A small image classifier, trained from scratch.
Model: 0.848M parameters, arch mobilenet_v2, norm batchnorm, activation gelu, depths [3, 3, 3].
Rows from block 5 of a small image classifier, named by matrix and row number. Rows with one number belong to one channel. Each number is 128 + 32 x the weight over its row's rms, rounded and kept within 0 to 255. All counts start at 0. Numbers have three digits each.
After each channel's rows are labels from the 100 images, of 14848, where the channel reaches its highest value: "peak at" is the part of the image that holds the peak. Only what is clearly more common there than usual is listed. The data: microscope photos of single blood and bone marrow cells.
# convs0: expand pointwise conv (model.blocks.5.convs.0.weight, 320x80x1x1), inputs 0-39
# convs1: depthwise 5x5 conv (model.blocks.5.convs.1.weight, 320x1x5x5), a 5x5 kernel
# convs2: project pointwise conv (model.blocks.5.convs.2.weight, 80x320x1x1, transposed), outputs 0-39

convs0.74:163172152104147114161119116155090145120118135118141165092178103082146074167120150157164101101062111107144179177125111115
convs1.74:091148146161087084167111138140128128094077130136123144050072150117113161088
convs2.74:076141103114099123133174113108104132121108144056150123125097164133089167146049103103086114127147124164150151096140126070
peak at: bottom left

convs0.8:131152139126136212162163116105086120141123176124107171179107108150122076085138103160142155123083161167167095136071150154
convs1.8:089090092101087107087121147113102109091162167153144120167181182174102137142
convs2.8:107177112083130028106112121158115145125111112165124130137150118164111118188163133127115097123119158108052157120119150142
peak at: top centre

convs0.269:111086107180173167122102113116121163130198183164122181128111118113190137071068115179105127123101155158127100116115178134
convs1.269:075121099155144077071075099158121149097110162181148117105131131140168155160
convs2.269:152203154080094123082153178120203140108137135092091141097141147162108162183155132135062101134145087133110116130174166115
peak at: top centre

convs0.266:194130082111125085118061148151144195204144147178060195152109113117127125110096153104139081151140130201166139154149152115
convs1.266:079130082119079114127130103103099154082162102089155114110116115107083072072
convs2.266:090147076090071118145091110134103112113096063148162089154149073173144173173117197137163060096145110102115160081131132167
peak at: centre

convs0.299:108158130155158150141136131147116120071159115179158146170127142084167105115135177144112157085095065174121226138103145062
convs1.299:129140084132079167140109087076170130115139098154099134171102112088166191110
convs2.299:147091116116129103155058115179099111109096144120118114129091118136167125114186116180086119127078168095145125129104180203
peak at: top centre

convs0.181:106166192112169178100128161076154130167129123125103159129084147120148053114139176158121091073098145190139073159149146081
convs1.181:165149139163138086098132080118095125129098082121124080111088132096151086054
convs2.181:171128146116083081172153100128109142137078129134150108145138109127115130141131150155099129120184114074118100115111169161
peak at: bottom right; bottom centre

convs0.311:142109081153113096103215132131126126118106117129159089057147140106113161099125106113115136174139167144117170104138079128
convs1.311:124168141106149145128173124122069086124109142062060103100080161137149141137
convs2.311:151174160172194143118156116107143170134131175145085153102151144128173087157174165118107162132149121146136072115133096114
peak at: bottom centre

convs0.56:116143116140124124124196160063169113108084161150115095128128154177155075150117158174099135054122122184127089155109211110
convs1.56:157145115171189193122111111166117140088078125104105123129145163111147119197
convs2.56:094137085081095113154074131176167152180131075105156110168064104102113150140198141100115112141123147228178121082100147098
peak at: top centre; top right

convs0.61:112106000122130134129093111158179157126107091134119150150130106148124148141147137116188125145174138114117097102154096148
convs1.61:166139126174187172125091127131148090069114109148087112084142151117129159184
convs2.61:140166090108092085152114115132150149148066118149102148143157081163147140193109170134162169121199117123098113114176149141
peak at: bottom left

convs0.6:121123098150066095122168144138126107115073142148147110089145081188167196139129140135193173145176116132119178112188171132
convs1.6:107133116184163135149158109186154144164138135157138096074171173180161145144
convs2.6:129126097104124098154055138099156125170157114086145134196061156121122122091153112129094092170116209157143154117103155120
peak at: top centre

convs0.11:132106112176128116146194130111149127113097136166123117111142142130122122121170140159074135139109183129127108124128088108
convs1.11:104077121156173086092102148146095070125129144091091060104131116160134100104
convs2.11:102124152138164106127151149154108129129132086132122169145098155141042120157153087169075108116053138076106119155104109150
peak at: bottom left; middle left

convs0.196:131162106101125155151155033150071159137073110102136115138147145163096129121152099137147135156161120125114090102142090182
convs1.196:168160124123186130098098152183150116115081154119132132117152193159117140194
convs2.196:114148075094102131148101082123130169135094114156129139178135124219114109189102145129137128133176113096092135092105140154
peak at: centre

convs0.179:187122090117102090165105087137098128171092123116099185185158117069146104083108120134139140144109160139116131162069128091
convs1.179:092099091115101110179161103061089098085143122110113103153097084126083110107
convs2.179:088100116135096130137101117111117071131111118158185075164147136168118146123181177185108080112060091124143162127059129141
peak at: middle right

convs0.215:203170149070134149079118196101135187115154154170077195098137157064125113109121073135093084180126134157158152151118148162
convs1.215:177146084146087136136082166110125093070092126120150062111097150128083107130
convs2.215:144083138127163056113117139102173146169137160143103112173094120120152099078177139130111102119108131165102091128079131126
peak at: bottom right

convs0.63:051135134118126138093103110142103101114126118130169053168155168154133161183149199124118163117103031165143101105098111115
convs1.63:120172126154092121156145103053161147159109087154125126123068155106143098072
convs2.63:061121116105181122096086116149105160106166203148160085116134122137086060126094094135096092101072081102124140168108122192
peak at: middle right

convs0.194:152152139136131135145052105066123141184155125115080207129061149069111086089165136099102134139122163136144075142094116136
convs1.194:136114100117155130091077090156069103107116186115142082161137185162133142162
convs2.194:144142117145169118132133148120140191141103158102064220155149170144111072190118094142087100160128131113142124165128137108
peak at: top centre; top left

convs0.151:116126129083089158086156127108189126147126112116123117116135160100047167110185094072087101143174153123139100117134053208
convs1.151:167124119129134172140102064119123127082110109085064070093151108083133105140
convs2.151:155098094101115100171081053125120165157098158108082144167107165148057116140152123111129111172076114091167101149041132136
peak at: bottom right

convs0.208:107124126155117144190128115117136117076105123222104150147121129157139137106155146127105142125111105065150145154180112122
convs1.208:103155148178131097120117125156122101105127115063098089106087119056068128130
convs2.208:065063152177144182113155116104104108090134141196138115126126171108067106132123111149094134119073093119129126144101093138
peak at: bottom centre